Weights of a small GAN.
Training: soap at rate 0.00047, batches of 512.
Rows from block 7 of the discriminator, named by matrix and row number. Rows with one number belong to one channel. Each number is 500 + 40 x the weight over its row's rms, rounded and kept within 0 to 999. All counts start at 0. Numbers have three digits each. After the name is the row's rms in percent of the matrix's.
# convs0: first 3x3 conv (discriminator.blocks.7.convs.0.weight, 144x144x3x3, standardized in use), inputs 48-63, a 3x3 kernel for each
# convs1: second 3x3 conv (discriminator.blocks.7.convs.1.weight, 144x144x3x3, standardized in use, transposed), outputs 48-63, a 3x3 kernel for each
convs0.116 100:513469551465469560540502521492561490518524467563482478552498532518458500570419477534545522479527485517478505560522468510443509524540534493486505507501453470490543563510488504476565501458483469553499508534563467515506557498533461492548524504530477557422520459528443485439518503548416495519473502575565449524545525504526557507452495594567548562476447430415536545527544494571520482461552527399522502489562511448487544470506501536518581
convs0.117 096:555485481519522485572507427461560521491502561530528494556612506532538549460536467564497546585488547578570493515484495477507458495473492572512463487479472509516546518516470467401486474466475555475474441536448506511494485496521540509497504521532480407481419371534432542474427452558524535417490499465493534503516508419502519468498503397453478510487462514479466527548509462487524528496533505503523503472512473490450500470532521444478535
convs0.118 107:498391493484499569457495519490483496490525588462517545516479486495526508493498546502488504531533490465477492517481525470485523515510515531452510494473548461470498500479502470471573528509509483449475509497537558563552557531511492554503511479496469573469511504522523499568494531543499580470520499505490471548466533536520499484487496466531568585489581598448526509507496529506536496492493452479478435515507509434495526460531512533496484
convs0.119 097:518466491484474464493472516487511520520521482518465473504514502505518522489552510439469491442472591501583565495429532529499471503460456535577566480496643496526558474461494487461474468520486515475460513370491549444445535443491455489502461420523479468483479523496511490459517505493459469474559518519499461442503533569499490418485426571501477450477515463600450483546567583474449544510454524503520453496487493526499491463501398395527531
convs0.120 102:526444538539493521537511446554462496533569477520458508551491500434442476456501525513429509566543526526488495494486515511449508448533457524479461499528482478492573586514509520483503500546567444478510523491548571476502564493497540522473527447498419495474543512448486480480522557584493524452478498503522488512510514476517510428572508448547480426488481532562480547555499456463468494529491465555526488540492507439517532489517530441519450
convs0.121 095:486502456456457559470503523497571483533521522500511469536516502497538531480519468481493505464501521521519514497458533527573519536497478466498437488494634516504558504525482462487504499507513562514523509542475447481612520485532458515595457518514493514490500538542518524469485471507493542529556495403517495520519473542433514431467521465522449482472514538496476489557469406495514484487522478529497507473502524484552612497542563468515499
convs0.122 110:472531499525500458512497395500528524503450483472478468488505512485492543540446447475464532453470444473444538487415467443523514506571418559535499515548494456520488528486487483515460509467608551520568468542550492470597460488545488452563515500486482485476460453520446489514519566517477458550455509467513460514554483436443540505539507462505496601481465544500485522555440541428489536508514489612458506527517461463466544502484474545504460
convs0.123 104:524491516453515553557572535390464501415502432503485486550433501513437440437504443516554509460410497457435488577487618493481565494397522544495534560550591567514475466463537505523586506528536496460546489421542510518550518482537454523484434561508521473499468472547505469551471429558429521446438529475512461476512474452475446467420399465507577491493514531476494474537506517521474570464547420574483526502424561435526541535549496527486457
convs0.124 086:515557530554606498488497543515531553498472526503536479537490514489504497504503496500500434491463481474429384450453526420551454483463502547556512523505552490470492458583493489462399421500488497511513523549500510552507540536562647523545486500527529463537546523590473479496559579520358488439513536527471592463502547504470430519500478497485432448551478558514434497557516527479455482520452500479485452535437510553539551525571481484473452
convs0.125 101:464502532480476557523481449487502503468520486504532451518551504541545507478497493526520554419498502518490458517502503535487539489544514532534576483519534459451485497523533503502448531475507539474513501545547456461559495483479522514541564526516525474463518460496493528462555483531499485497504489581454501489529542503491417501552516543463466588471548496423546535446527457471482496532462511518526462515477487489509414524516478531533496
convs1.116 094:479462492497585456494500471491517483445524547465504582484547514538502494508452571514488486480532494550513548524504487507501498565529442500500537455494588490567477470552454464496523546407434504533517485508496486505539507472464504556565460506541501445493478461423547415446453480543475527546562528552523559524533519494518508549538481457462466432530447509460503447461512476502523486509522479508504493518429497494503485577534505539488524
convs1.117 095:509411439556479573489462521456489497513429444485406455546511506551494493461488505525517575510543554533476490527511457494480490454401441513498531579550433581565492519491556513536461492453462474506492539471514517448414491465494434485461523494557559490482517524437491517453526470536524533502506456493518507435473424442497495505486519515498493508518451461474495560486543422515570470493415505521502472491582513468467482524515479516505540
convs1.118 106:530462429521567463381482475489483531522469409506596518527472536504510531405518509452456460500473506529529498502497511413482468418400464395517622497546551560555504519555534413480510517471531431492531503505508494563488459479501463462457494513476464490501466506523491431451507622498500501453507531479446511493493434539463479526517513533515545531504517454433526492477522513478491507502507493463508520482471555632500542514496526421460518
convs1.119 100:480525518447472498482519492505411500496467478505420496550521488496472411506519474500570480473503500513559497483483495459472467519491512539462526452538583542422473518538531481455452482540505479531429475473481472528484475510535513503534471532523450479472501457431463506486537433567492421460519511448532481435481547526392491433483503539442436500435484477498494506462524556428496484486482519483425457496585449430545518480493491544479502
convs1.120 095:477506480505468540618526508497490547485480507521478448480504499515480422515593531511523593454470523543600519531471489475507458502518416468541516509489490475484414579620527468513472538465493495488493410495572539459558559432502447491568528455476429455536487451473495586449485521499562465487535574516444450509462472459485503448513468519476473485467447483492502492499479490481563467454591453503505495453516406465493485469424486501517557
convs1.121 104:485420485470510508540449502531554450477506517495503513461540534449492478500457454506455527490500429513483430569487437456496475508444440460485512488467509542539464469522430560507468489426456490574531625476523485445435483432503591436523461492466432445537499580492533419460516549519442484488565569455557571493521515499542497525536493533512591473493534520464550513482521512405531456399513528481535384529494509530558527554526486459542462
convs1.122 099:410482500445516544504490525524511538471539507461575548535501525528433481503463453477540567522487487506564457504573524417543554499514503508554525478469576481560518489522481538535476487476447476541505479496572484510446510553558517547528488526533499537451480544496484505442502489516455524520487531503466507551501459438507507467544621561459516492451479428578470547513560513501533536490529462405500397485582476510431509490502550482505556
convs1.123 099:430552555508568482528548548525457545504482445481444463519460479517475491495513463428512465436510392500465448491474465468512539519488514563479488526477478509528495460491477561507479524519509510521414530629491504459496436473513478506541527491536491485413494477489518506589495567557531487484494513507479493497513533481491519512519517506638527511482459551549507567531509464516482526572449578542462487536508506485493450481495514514553544
convs1.124 098:506497491427569495525517563503522470530491498499482528522463524520452466435468457547518411492409515457490523499559474513502515455536386491461512515457475511509601526464581516509521571556473508464629502481603470565516450550502502504492473518555513483490453565448519471519550483586501451504532523501513531511492466487468561519433502578497466591470520521556502463446482492548471524567443517425472523548490465537537499458533550512541431
convs1.125 096:555453477460486427465495491518551503495545556510571585540494531548540535500542499442493507470542501549565532488525465505466569441497433450469487536497515460531506532483507539533450425490539471534513574493482464466545513525466495435502507470479476505487507469559560449573472487501477444520499469511507414479501532509434525498517520497519450538514492448508447539536533432487529485553498443588556519502463579568480514494557512441485507