{
  "model": "GAN",
  "generator_blocks_per_level": 1,
  "discriminator_activation": "mish",
  "discriminator_kernel_size": 3,
  "discriminator_residual_scale": 0.1,
  "beta2": 0.95,
  "lr": 0.00047,
  "one_sided": false,
  "epochs": 30.9,
  "weight_decay": 0.01
}
Rows from block 3 of the discriminator of a small GAN, named by matrix and row number. Rows with one number belong to one channel. Each number is 128 + 24 x the weight over its row's rms, rounded and kept within 0 to 255. All counts start at 0. Numbers have three digits each. After the name is the row's rms in percent of the matrix's.
Before each channel's rows are labels from the 100 images, of 14848, where the channel reaches its highest value: "patch colour" is the nearest of a few named colours to the mean colour under the peak. Only what is clearly more common there than usual is listed. The data: microscope photos of single blood and bone marrow cells. In brackets: how many of the 100.
# convs0: first 3x3 conv (discriminator.blocks.3.convs.0.weight, 80x80x3x3, standardized in use, each kernel summed), inputs 0-79
# convs1: second 3x3 conv (discriminator.blocks.3.convs.1.weight, 80x80x3x3, standardized in use, transposed, each kernel summed), outputs 0-79

patch colour: black (59); blue (31)
convs0.9 101:150124131113144130137106139158150119116112123111116103160128119115188126098116087110071103127155103148141119110132116133119149108136099106091147133134098138102144133177218153140108137186100143150126140121115140121115148166118125140096153131
convs1.9 104:148122133099115122136138139119116155154095129116101093117126132142118091135142137120119140095139135118115143181100100159138122084141085077122087161171133141101122089154183165144096108174072134141141113139123120103124120111113129126104167129

patch colour: white (55)
convs0.46 090:122135133113157108146145091137143118119129132106109151143114115107109111151135148184175126106151130124096141128176105104142127119153159153101139063170140145150150116100098071108125120134133137146149124089144126129097134094112124113197119148
convs1.46 093:110127100089109100156163124177135133158135129096145115087149105087111115121143107108168101129113119178109132126176129140110101135180164122107091069170134126129114128102119113121099124100145170136135149123147135092102108112130133142148133125

patch colour: purple (55)
convs0.65 104:143145090139133155085146164140118121132115120158116135113122080167189067115128145116145166127125105132149101108118164124132156124099106142082156121092113137108128125142141122133116103083139132136104119113112166166122098151140146155102139078
convs1.65 101:136130106120090165109119146131107124148121150151133132126110069172160101122123135109136112110127093127151101117142117098117199140117124103074165106103128138120096099144148100129095075118117141117141135095140178141119118165142131153091126111

patch colour: black (52); blue (34)
convs0.68 105:128133112107118146106184080138148119141144134080150116146135177172139119142124130151142106162096129172103142107117101117130133155114111129107124103135139141108152086200145129118094112158112111131131110099105102173141148089135117101121140097
convs1.68 094:105133146103112137115175092126179150137162135121176117132106137160156167142113167132142097157125139145110120127084135090097132142142120140088164097151124142134147101155143141100078124146123101109121156122150106118160164102165130120134173118

patch colour: white (52)
convs0.19 104:086132129139132157153102137121089104072076118148101106137113142178119159125128130111151138132143129120137068123115137163110156105126157087146122185159157157102123125102144120126141121086128136103120154148147108139144115156114128173149133163
convs1.19 101:136103151154134131193114136164120075086088143134092113137138104124139132106115158141176140133182139161126115132141124150080141118133143093133125119180155116132141110098135103169127106118116116131117126107154105131117158194111124140109127126

patch colour: blue (42); black (31)
convs0.62 087:149129168103076119134089121093116144191106092133147132112130134151126114153077095162090136124109126116090126100101120168126154117110101150091114114136115146124126128130150158157091117160078141086150128147127117127147132165115139106130114098
convs1.62 101:169127121114079113112122108111152132187132125169198158124120162156157088119093113122134134088119129099131135169121110145159142144113115161135102148152090114148153107128184127159152123143108124112140091140136132140152115148139157131120129152

patch colour: black (27)
convs0.39 115:106167149171133147111114037101098077145077117128137086144112153109100118122144154144177146136095146137157107151110127126151098127162121129112111121134117136125126121112139182144122125128129135169130124157133120122096144146135149166128130119
convs1.39 128:174124131195104128107120065112111085116079136118103108139120157150098083144156179102107140154114118126140142147102162149111117151145123147158139127109113149103107126119129140173121119146114108165111110153124129151114134168144114119116114094

patch colour: white (66)
convs0.73 097:135097165104129123151121092126119172124137150108172157141144173105086141199145143102082130142145131144161155135138134148078138115093141107117108152123110188090144110127128130106120141108120144111117100140145157133162137106137113123150150145
convs1.73 097:114135143159135143094141112168111202108126122130182150152142153118096142159131137106079145099129141094136105128144147127139105117086111144121135143160111131137142121125137101117200159092127106133104094116138132136148142095136084128152158143

patch colour: white (72)
convs0.64 090:119149136109180097135119081170153114116140129061140108148135147114110174100160110173136127133149110141123150120140115135157125104184133122104117116119085166168117108102161111098113106123173104154111157145160131136135131136148131116141134113
convs1.64 098:105116126139144069150120120166154126128113104132170129125101123124101166102153112110106166152132113134134150119082112105167142112148114115124132116170096113164103092106140170105097109170129111109111107125105135145158090102115100131177160108

patch colour: white (63)
convs0.79 089:146117137093186185127161104187108111113114160169177128114066142124123134096137128108130163131146138156109141129141103115127115149093141111136148097118142150112171123109136124117134116128129128102085142110112119100157120141120105106178134112
convs1.79 096:120092127086175180144160163139115102104115126186158139115118148093130118159143119103140132103168142152135140137157085141128147100121144129082140096102141109115150097137195149114104134127114124142144132086085123130140122123121126127141143099

patch colour: black (40); blue (27)
convs0.8 110:132147163128117082145144146158165083088103138129123140105105189121092123162159168128115127184124140102111089135128127125111122090112129151129164123103108141193147122125131150135149124145115125122111128138128103127096155078147154107136102115
convs1.8 096:134136154093157121101169150154153095122099123131107156137117195159079132145136174096120151158101127116119109118090153131156121099151080147145132142118118123146144158100127142113137167132164107152117141125163142105121122095141131152130098085

patch colour: black (49)
convs0.22 071:154177126174117078107103087132158143138147153126148126139164128140143161146125146119142084130095098131096098112160125131102097090195127135099133131099153141133123114121135107128097155132146086170153130162116131125125121138076121135136115112
convs1.22 085:144147135152186109095110132160102150131116117122169127131106107133120140108103139130101110140108104136175140121147148160107132069161139180126101140130113134134111186117147178165127167145138097144120126138127125140112085108089103130162150137

patch colour: white (57)
convs0.24 091:137112124093126140064145160130141157148113143123121115164153119126150081158157112114129110110151095083083170106139145120138125094083138131129106162126122119166112139138138078138115136158149121096126127101130120158099160106160144125178125104
convs1.24 090:087147127105084146072152150125135147202184129093132122106142134142136107110139122115142132111144079135107140124146162129136129134130114100095110145095165125120140137151137106128078144130175137123127123161125117153179135103165112137145126149

patch colour: white (47)
convs0.1 096:117112122110127137146144108119107145148161124128161167152111159149146133150132112121150085120134146128136149097129120080158152113088156140123148101084123152101108098174147115185151123109141082116111123130139150122148074098159137139098150078
convs1.1 101:108118117102140151139118113136107111107184139086148133134145160175123161129108120151093129110134142111120129124088116087175163100125133117111124085106072143110157153138166104139145115130158093108130116117150104125135134090172127158107110087

patch colour: blue (47)
convs0.72 105:203135170125144170097149092140105160119160139142119142122147144177196149098144131128126102104112075123141157126115106114118096152108125139150129118130145122140138104105128089119118154128095118128085128110144154165128099127137128117167134116
convs1.72 093:186115152101141106111143152172129172105124160165116116090103135134152184168134110120125124123134114144140139145098134103119098129125149124112159161144167101171125103141162121132084133101091120129083115115126172129125122143116148156125113088

patch colour: white (56)
convs0.58 087:128106108148133107091107112144061140127121099134166088136122146104128168117106108138122162104127149124168127132158142102146076124153090097165101133175140132102134092116172135085141174108111140123133145122147140116139128164128096125132162123
convs1.58 103:142134128164152117110112132151094120070105078136144123127139114145129131149127105127130155130156133148182092136128147155096123093130101087175093125147143121174129117077128110186164137153107128127088130107140129159110117170120116137136130143

patch colour: black (55)
convs0.37 097:149078124165127174111126164165130108088118132125163089151125112176120128143115151135108138144155114125124126112126092116118148128181167116120136119095125161101114115149121070159132116143127074117140132127098190132143115123114134112144097110
convs1.37 087:130127123138131109102157168145148109091160168114157118128117112179137109137095103156109110139105116100123112118136101148087147116123163192085159118082124145124151127162148088150093103121129071133131102125146154126116137138131111112128104161

patch colour: white (76)
convs0.50 083:125127124098099149137124162115170089160126105138132113116138116109054157139129170131118126145097099126089129104144166112134084095135107157144098138161143115086147166110109116147107119140139126171156163136121111105164159132133090126151133114
convs1.50 095:136161131133136133083105112153085073159109112158127120108123079126127127095114105152132071138072131122109132139118175118129102104133124148154102137147148133093118132145119131145106138119126192141140150140085091116156109139125117103148105163

patch colour: black (43); blue (38)
convs0.67 111:161104109124102110126077116111107138109124141143138068093101120173141112141120093131133133114169159118118119148145108178113123154121122134092120128101101112171126107100120133107086137121139180106153090162128158102132123173126121155136168127
convs1.67 105:174124136138123104103090096112119158117142103157145138106072137140108075110099147146152104141130143129136116128160146170143103132098120123090149153115176120180120106136109162149134127109149192102130106141098130151112121129098149144162142117

patch colour: purple (52)
convs0.26 098:127159106122093148109127124136119115102124173141112123181132155137187121103100091172142130109159116107136126131097148132117128171201129124127110123155122126114142154160132085114102159119097112123123120179086156123117133100155123120116097128
convs1.26 100:134139148120133132123113078098120135088137153125123100117124127141143093088116069153161112150155127108117126123097146167091122149141104103160155126119140132155113139186143068127079155125122130136115136141121188136116137105130100103135085130

patch colour: blue (25)
convs0.53 092:132149112141147152172136086079131149132136132152123126072129200107128154048137099117139143160133148119164140129155100107130122154108113114155133118127122087143126139142133133170167139096112101110116155139104111118123149151099109138133136124
convs1.53 098:116120123120192127119131079089113156107103110176120154114105160099169150114143085086140158175130149148128125153150136116152124107130141119141116106082109105111114115130139127123113124119104131143137152098068093173117134161129135128150108111

patch colour: white (70)
convs0.63 109:136145138151189164116126137121139158149087144140114143110111116097091169145144132095095145128065147091068137144138146083128147129129154126147099136075135145099149125117138154112140133123108158160104134128146124155146159137107095119158119126
convs1.63 095:131106153118180162096101134113110152141144128158154122125124099099106167167125116125105160094122126103072151144128136065141154132112148143085141131078158134100139102125123153143164137127112151142116113144162124171141117151116088116127140154

patch colour: white (78)
convs0.3 096:115066152119119137093123135144122108129168088109147171143111143123147131119170122141109126093168132091106153127121103163144071097114149135093142125084136121121113107153139146116147092106156103115138134135190107142147130143165097144138105130
convs1.3 102:127125123124141122097186143120144145125178101147118116125088113106159090117104063168164134086119113104118122099132097121177105119126127125088111129139092109106136119096108117110152133179140139074137112115143091138127121139156131142111131112

patch colour: blue (42); black (26)
convs0.14 091:127121088142090150131082102101163086113121123173137141132115150147168107088119143152151125109125100165107168125100119144133152106144127130136151091116082132140124113165148098139129184144128106100140114163093169157134107131087113125139119124
convs1.14 072:110141102155102111148141096103137104145137158116129132146166152158180106101130112143101069135115129146078131113114122103128122124142156123109177169143127119093110165159133105140132155120118148121143164139094189154133104135081137128153113115