{"train_examples": 194171, "discriminator_kernel_size": 3, "discriminator_stem": "deep", "discriminator_avg_pool_shortcut": false, "eps": 1e-08, "steps": 11700, "batch_size": 512}
Rows from block 6 of the discriminator of a small GAN, named by matrix and row number. Rows with one number belong to one channel. Each number is 128 + 24 x the weight over its row's rms, rounded and kept within 0 to 255. All counts start at 0. Numbers have three digits each. After the name is the row's rms in percent of the matrix's.
After each channel's rows are labels from the 100 images, of 14848, where the channel reaches its highest value: "patch colour" is the nearest of a few named colours to the mean colour under the peak; "top examples" is what is common among them. Only what is clearly more common there than usual is listed. The data: microscope photos of single blood and bone marrow cells.
# convs0: first 3x3 conv (discriminator.blocks.6.convs.0.weight, 144x144x3x3, standardized in use, each kernel summed), inputs 0-143
# convs1: second 3x3 conv (discriminator.blocks.6.convs.1.weight, 144x144x3x3, standardized in use, transposed, each kernel summed), outputs 0-143

convs0.27 094:134160173103130180164138084102094127130158130093152125112100148128135158124125123160113147119139125122106125083133127119113125135121100120105117120127099141130102138156159128107095143130116067129131129153132131083130126136160163118130155091085124118122117098162186117095145156141130142125138153143111137185177114069138169149141158106164095147111126147151137110153135154089160128151129151125153132068155115112128141127131127146113072
convs1.27 095:132145153113144112159132118121102117104165170163121110132115124124088126100113140151077109111153141114147112129104116104125131176162132112131120108095096118171108110144126126116137157103117108134105122117159133091157113112153105126120158129127114105143118080143162111078156156134097124129126132099143132123211157096131133167137136125137104114113115121115111098173114083097122141145114141120138130079123078156155118141161098139061081
patch colour: pink
top examples: smear: peripheral blood

convs0.109 103:144129117121116112122109132095129127121135103102155107171144157142147108135109129150137130191117132139147157102175147112138161141109128120106167075164114110092142150106138127111117122134101115136140134157137136173167119151139121130131122097115123156131126147077114128111084158162080113131086164116073104127095086096149127133111134139124096086140154157140140110140151126117126101082113158140114169176085090153160121098134114086133152
convs1.109 089:141132104124132102106106100087123115148114166088145117116168148138113098176146135125134095180141136153139097145146139150116121126146166129142146091111126121154113139133148137117125116137124116126133083192125130111102119142123088124141161147113098150134130123099119140175071134171096111159132114136108137090123113109131101108051172111147146084117174146131120097126111102102153134092164101117134094154090142148126128104131078121117143
patch colour: grey
top examples: cell type: lymphocyte

convs0.66 097:161166133088123118093130123130141141159151129109136079128105166115184108124122135140189133172120097164159097113112112132143158109137096152102150197148122093115141118137159125141131105151144135088126146152133151130134134119134124105160141070106121098151121138103103143156130114096139113164084149157116136115151110116099126120156185114142095115141118171081101127155128107129140124104183155127155106150127127127113109121163128130141097
convs1.66 099:153131130088163140108137114117145145116111117130102092111135143098137096088089126173127124144160090122134089108135138133172140159126118100084141162127093099144121148136130161162102125136127151109114098133142167113143094169136122104141125152140109096106175102091116092111119105100084080149069138120136142094105113095139130100141113097126088114098137129120141088134138153106177102078128141123151108137111114114166114172116127110146103
patch colour: grey
top examples: cell type: erythroblast

convs0.136 082:179109189128121165110128110149097147124126102131145126133121123168095112148099109160106146120115142163110121111126111111143191108122113142078123145141116117093103129125141129108139134135145099122164153116123148112128175159173116164162124167099135106134121131157177151141110090136163131149124127133059140102131131146145129084113167120113108128131093142119119132203097163086157143117147146127132165138115121099118128122111102091129148
convs1.136 085:137132142123133147112171114148131129135123095149200146108104118109119116108090169158089136141130127122133095083105111133131134130103057129086103130103082097160082134119143143107143089172137157134138101072092154108137108163129151149117118116075106124129177090121141098106130150101146118138089135114121128131113150134134103126162122115139108155126149140145149129122130100102118123146140112124152118082106097070092121108128124120124160
patch colour: pink
top examples: smear: peripheral blood

convs0.61 100:111127145196153104121096127144136138141121111124120143126167110152136123109150163115145112161127180117136141144112130174098141125107132128125094112140108139101123182097136091126176105133124130106164115085101098117097143106129126138119129113101127151106121142084135118089103137164133090166132110156132106152079126134145129137156128164151171122158088121147150144164139113110084130151079186131145135145117151100129139104170104096133174
convs1.61 110:149167078156148119141075133141085113166136157106104125105154135178145150146132103102133144139140146088121134138077095147128150093108103147142133164116116149135084149097137073091121112133093121090121108111095174132114139118153113095119089127101136167146129134103100091109143135182121145159110132149131106138108097095127125140125136117156152114141124127180174134126130146150099141106149153120130117072084122138110126107120138121122152
patch colour: grey
top examples: cell type: lymphocyte; cell type: erythroblast

convs0.25 087:160118127133119131136145118150083106109136117155161111164119093125135135124141085136120180155137110142106150104140153107095181121159146115131110162124073137129193128128114106134113100162112124158155084123117114127143188134131158162158124129099125099124126101123161093142122124136096114142139163110084111101107118120112141155102124078175132115084089127131127130149116106113142118152105126136123124168125129092136095202119159129121107
convs1.25 089:138093145119133084152123113093143105130122154150107114154109100203126105150125124147135138147113136111096135110104089144105128120144108144118099142108063138111148123116149117111090101124110113147174134115137137147106154146112163119134140101120116129151155124168130107152099132106124104128190117154089105107112102115091126132112108124171130098076100096122117164183086149114129097134137094136186129150153098124125111126131081159120145
patch colour: purple
top examples: cell type: lymphocyte

convs0.91 087:133138151162113111150154066149135131120068135109136159150104156134140156117113143128117155128141182125162150137138118129116157094149109142159162103119139149120115057105110102143143142096121154095145080126156134166092108123118159152119141142101105081115132120193093117104117150117110150149150121127124135127153128107136119154120081125105166130115103104170088119119129122146107144162100124088129115130091149121137125173124169141157142
convs1.91 085:110114150129138146139164113115154119123144149079134126122109136130116125162122105146120146156105146142157161143151092098081149150115154162110130067128147129102155066091125153120179097095093181120129158149108100160098161106122126113082131100115099118125147198126147116105146140103129175127147110115149112148123093097118093107144142154128115135105114139119099111125159100117065129168145117130110131119105113158124120125139143112118148
patch colour: white
top examples: smear: peripheral blood; cell type: segmented neutrophil; cell type: lymphocyte

convs0.124 092:130134076113114121126152118109127139106174150130108155094170119085122118182140129132106107138117164154128158137109086122162113145130144177138134116147153140124125108156112135139174139132114168104128107108126075144095137139127133134140131124115138116162116108160114141135149110127132139122122173141133155080159115154088119149125104139111163111168182105095102109078160100125111171113101076129083152146102099134150092143152088129115106
convs1.124 110:149125077109097100154131104117152117123139120123118140130113111113127080123113165105100113129110116137122145130122131131112122127128126162081176078140127146120166108099120071175131107128147153093128100178089085164113161144179112087086121114152127080107156132175106155130158117101121162102148157142100175120145116161083132102127119164113135096091154161149118142127113138132136126114158152123126140130126119158155117117132113151139152
patch colour: purple
top examples: smear: peripheral blood

convs0.114 109:153119140152120107112064123113153147141155135127140117128110126122103107123111144113107140156149136095116102152080121111134156139119129132159166129123118124144130142155117180155113136131159093109131090138128158139138123120133085128115160151145080126093134110076121147161113128118096152115116122154111125119117142101145127134129130164107155151179128127083117143043107118158082140093122169155160175162120115142105191133169129137131106
convs1.114 092:129140156124155118096138152131158110104131148158153082195151129122138136111152105122109146109145109109148110142118169156100147144140157104138165144126162160117105134154106134112083104135127081130144056135126148127094151117110114130132106116106126106116122135087101138134118126137099176132103133148122110140116140127202156107120144133123124110107107126109092134104135132130090134133177189142136118128144145115121172106110175118103058
patch colour: white
top examples: cell type: lymphocyte

convs0.92 083:131146133146119094109143140088092170143129143120127131174123119106171114138123113132146165141139133134116145125153098103138143143147110146125164113162167136092112167173107129091092130113154190152147167129153116102170104133089124163163128210110121085096139137138121132098126097139137142119126087123104103101158134104122103137154104089158126099109131120131150134114131164135131135121117097089109093112135137142120144139137085092148084
convs1.92 085:168129146073103141144136160098145125126128146114114132201134099089137125121167124131130128153147164149146143101114090141115126115109097161125135072124146153096151152128134136155116131113118171130087112108191115124117113091144128152119150145123129143122093145127142134126101149111147093106122089144090133086154131087101123121119145097161105118130098120075153127125133096159086120132117111157119056108107156106118119130112099114106100
patch colour: pink
top examples: smear: peripheral blood

convs0.106 088:113144145119124087092118131126123144140155162183143155176097103142173137155125093111111126126100127156123142155149138123138136138168098135124077178130153152112119136152139149107136111099145157149112151084119139164113103111115112125116131176153097102105125177119091175146109146162170137128098111108080110105161129147135117120121146105133122143167141158112091085126118123160125101148165139134097093168125130113167145125134141095109105
convs1.106 085:152093113100123140108122139146085117129099163108134147140137129141140114147142127108155141150141094103130127099122111118108133124161114140142114184175147096085160135173133153114122155154211136101127170094117161122127129126097126141148117152146157085110122165130079167192130134126126105134071108118102104092097134075131104109142176134099120157155113168100126119155109102139129137138152118144122137143126157114127129134123114106149132
patch colour: grey
top examples: cell type: lymphocyte

convs0.6 101:100132122149129121123116138096110120145156113104148148134147160125104133142122076133092092112115109089161100117104115134145103125105134117138154133095098199102177114128109112139088127126118106139169120154128089122112131120124145105102140091104132138140084106152149147116129118162142094125116169175102154148118123152116130153095107159119165101140088144106148134112155120132097117113113138174129131096122113149105196115163147169175174
convs1.6 105:080155131106134138108113147124130089120156134125129126118130125144102151134139079160110071114131078096102155150101104127118111141114140085148141141098168190114123112163122139081129095116101081113110128177126077128107111106154142129100148098151128146154106126149134134146126134150148142144137130128158187154092108148135145124084130113138127102122144146154113135168146116118111157065140137132127152101142114125122191117163151146156133
patch colour: purple
top examples: cell type: segmented neutrophil

convs0.103 120:146138119136106117157093115145156129198105178139109128127140146135134126152092112122105132086096151128121144175097121090112101147137129150130199118137137127137126143138101124138118118097153114104109117176110118123102131075090149132101105132134101162127117131117132126128085095133108211120117110171138147149131111095151157141113137170080167100104154134129129136092125127146095133103124160114165120104132100157139162113148125123110116
convs1.103 116:165119144113113123124091149127108140103132143140112126161144179110148101140142127121137132134122137197144145197125182118130111128114107126107164165119152130151106121128114129122120138101103162107123104155139125121108152100075116163123136168183089131090112103131096123100078110165097128139136103141143143135103136098173150110096163110142150143118134113116102166103079164126093109142133088132134114103131127122112069113109118107148130
patch colour: white
top examples: smear: peripheral blood; cell type: segmented neutrophil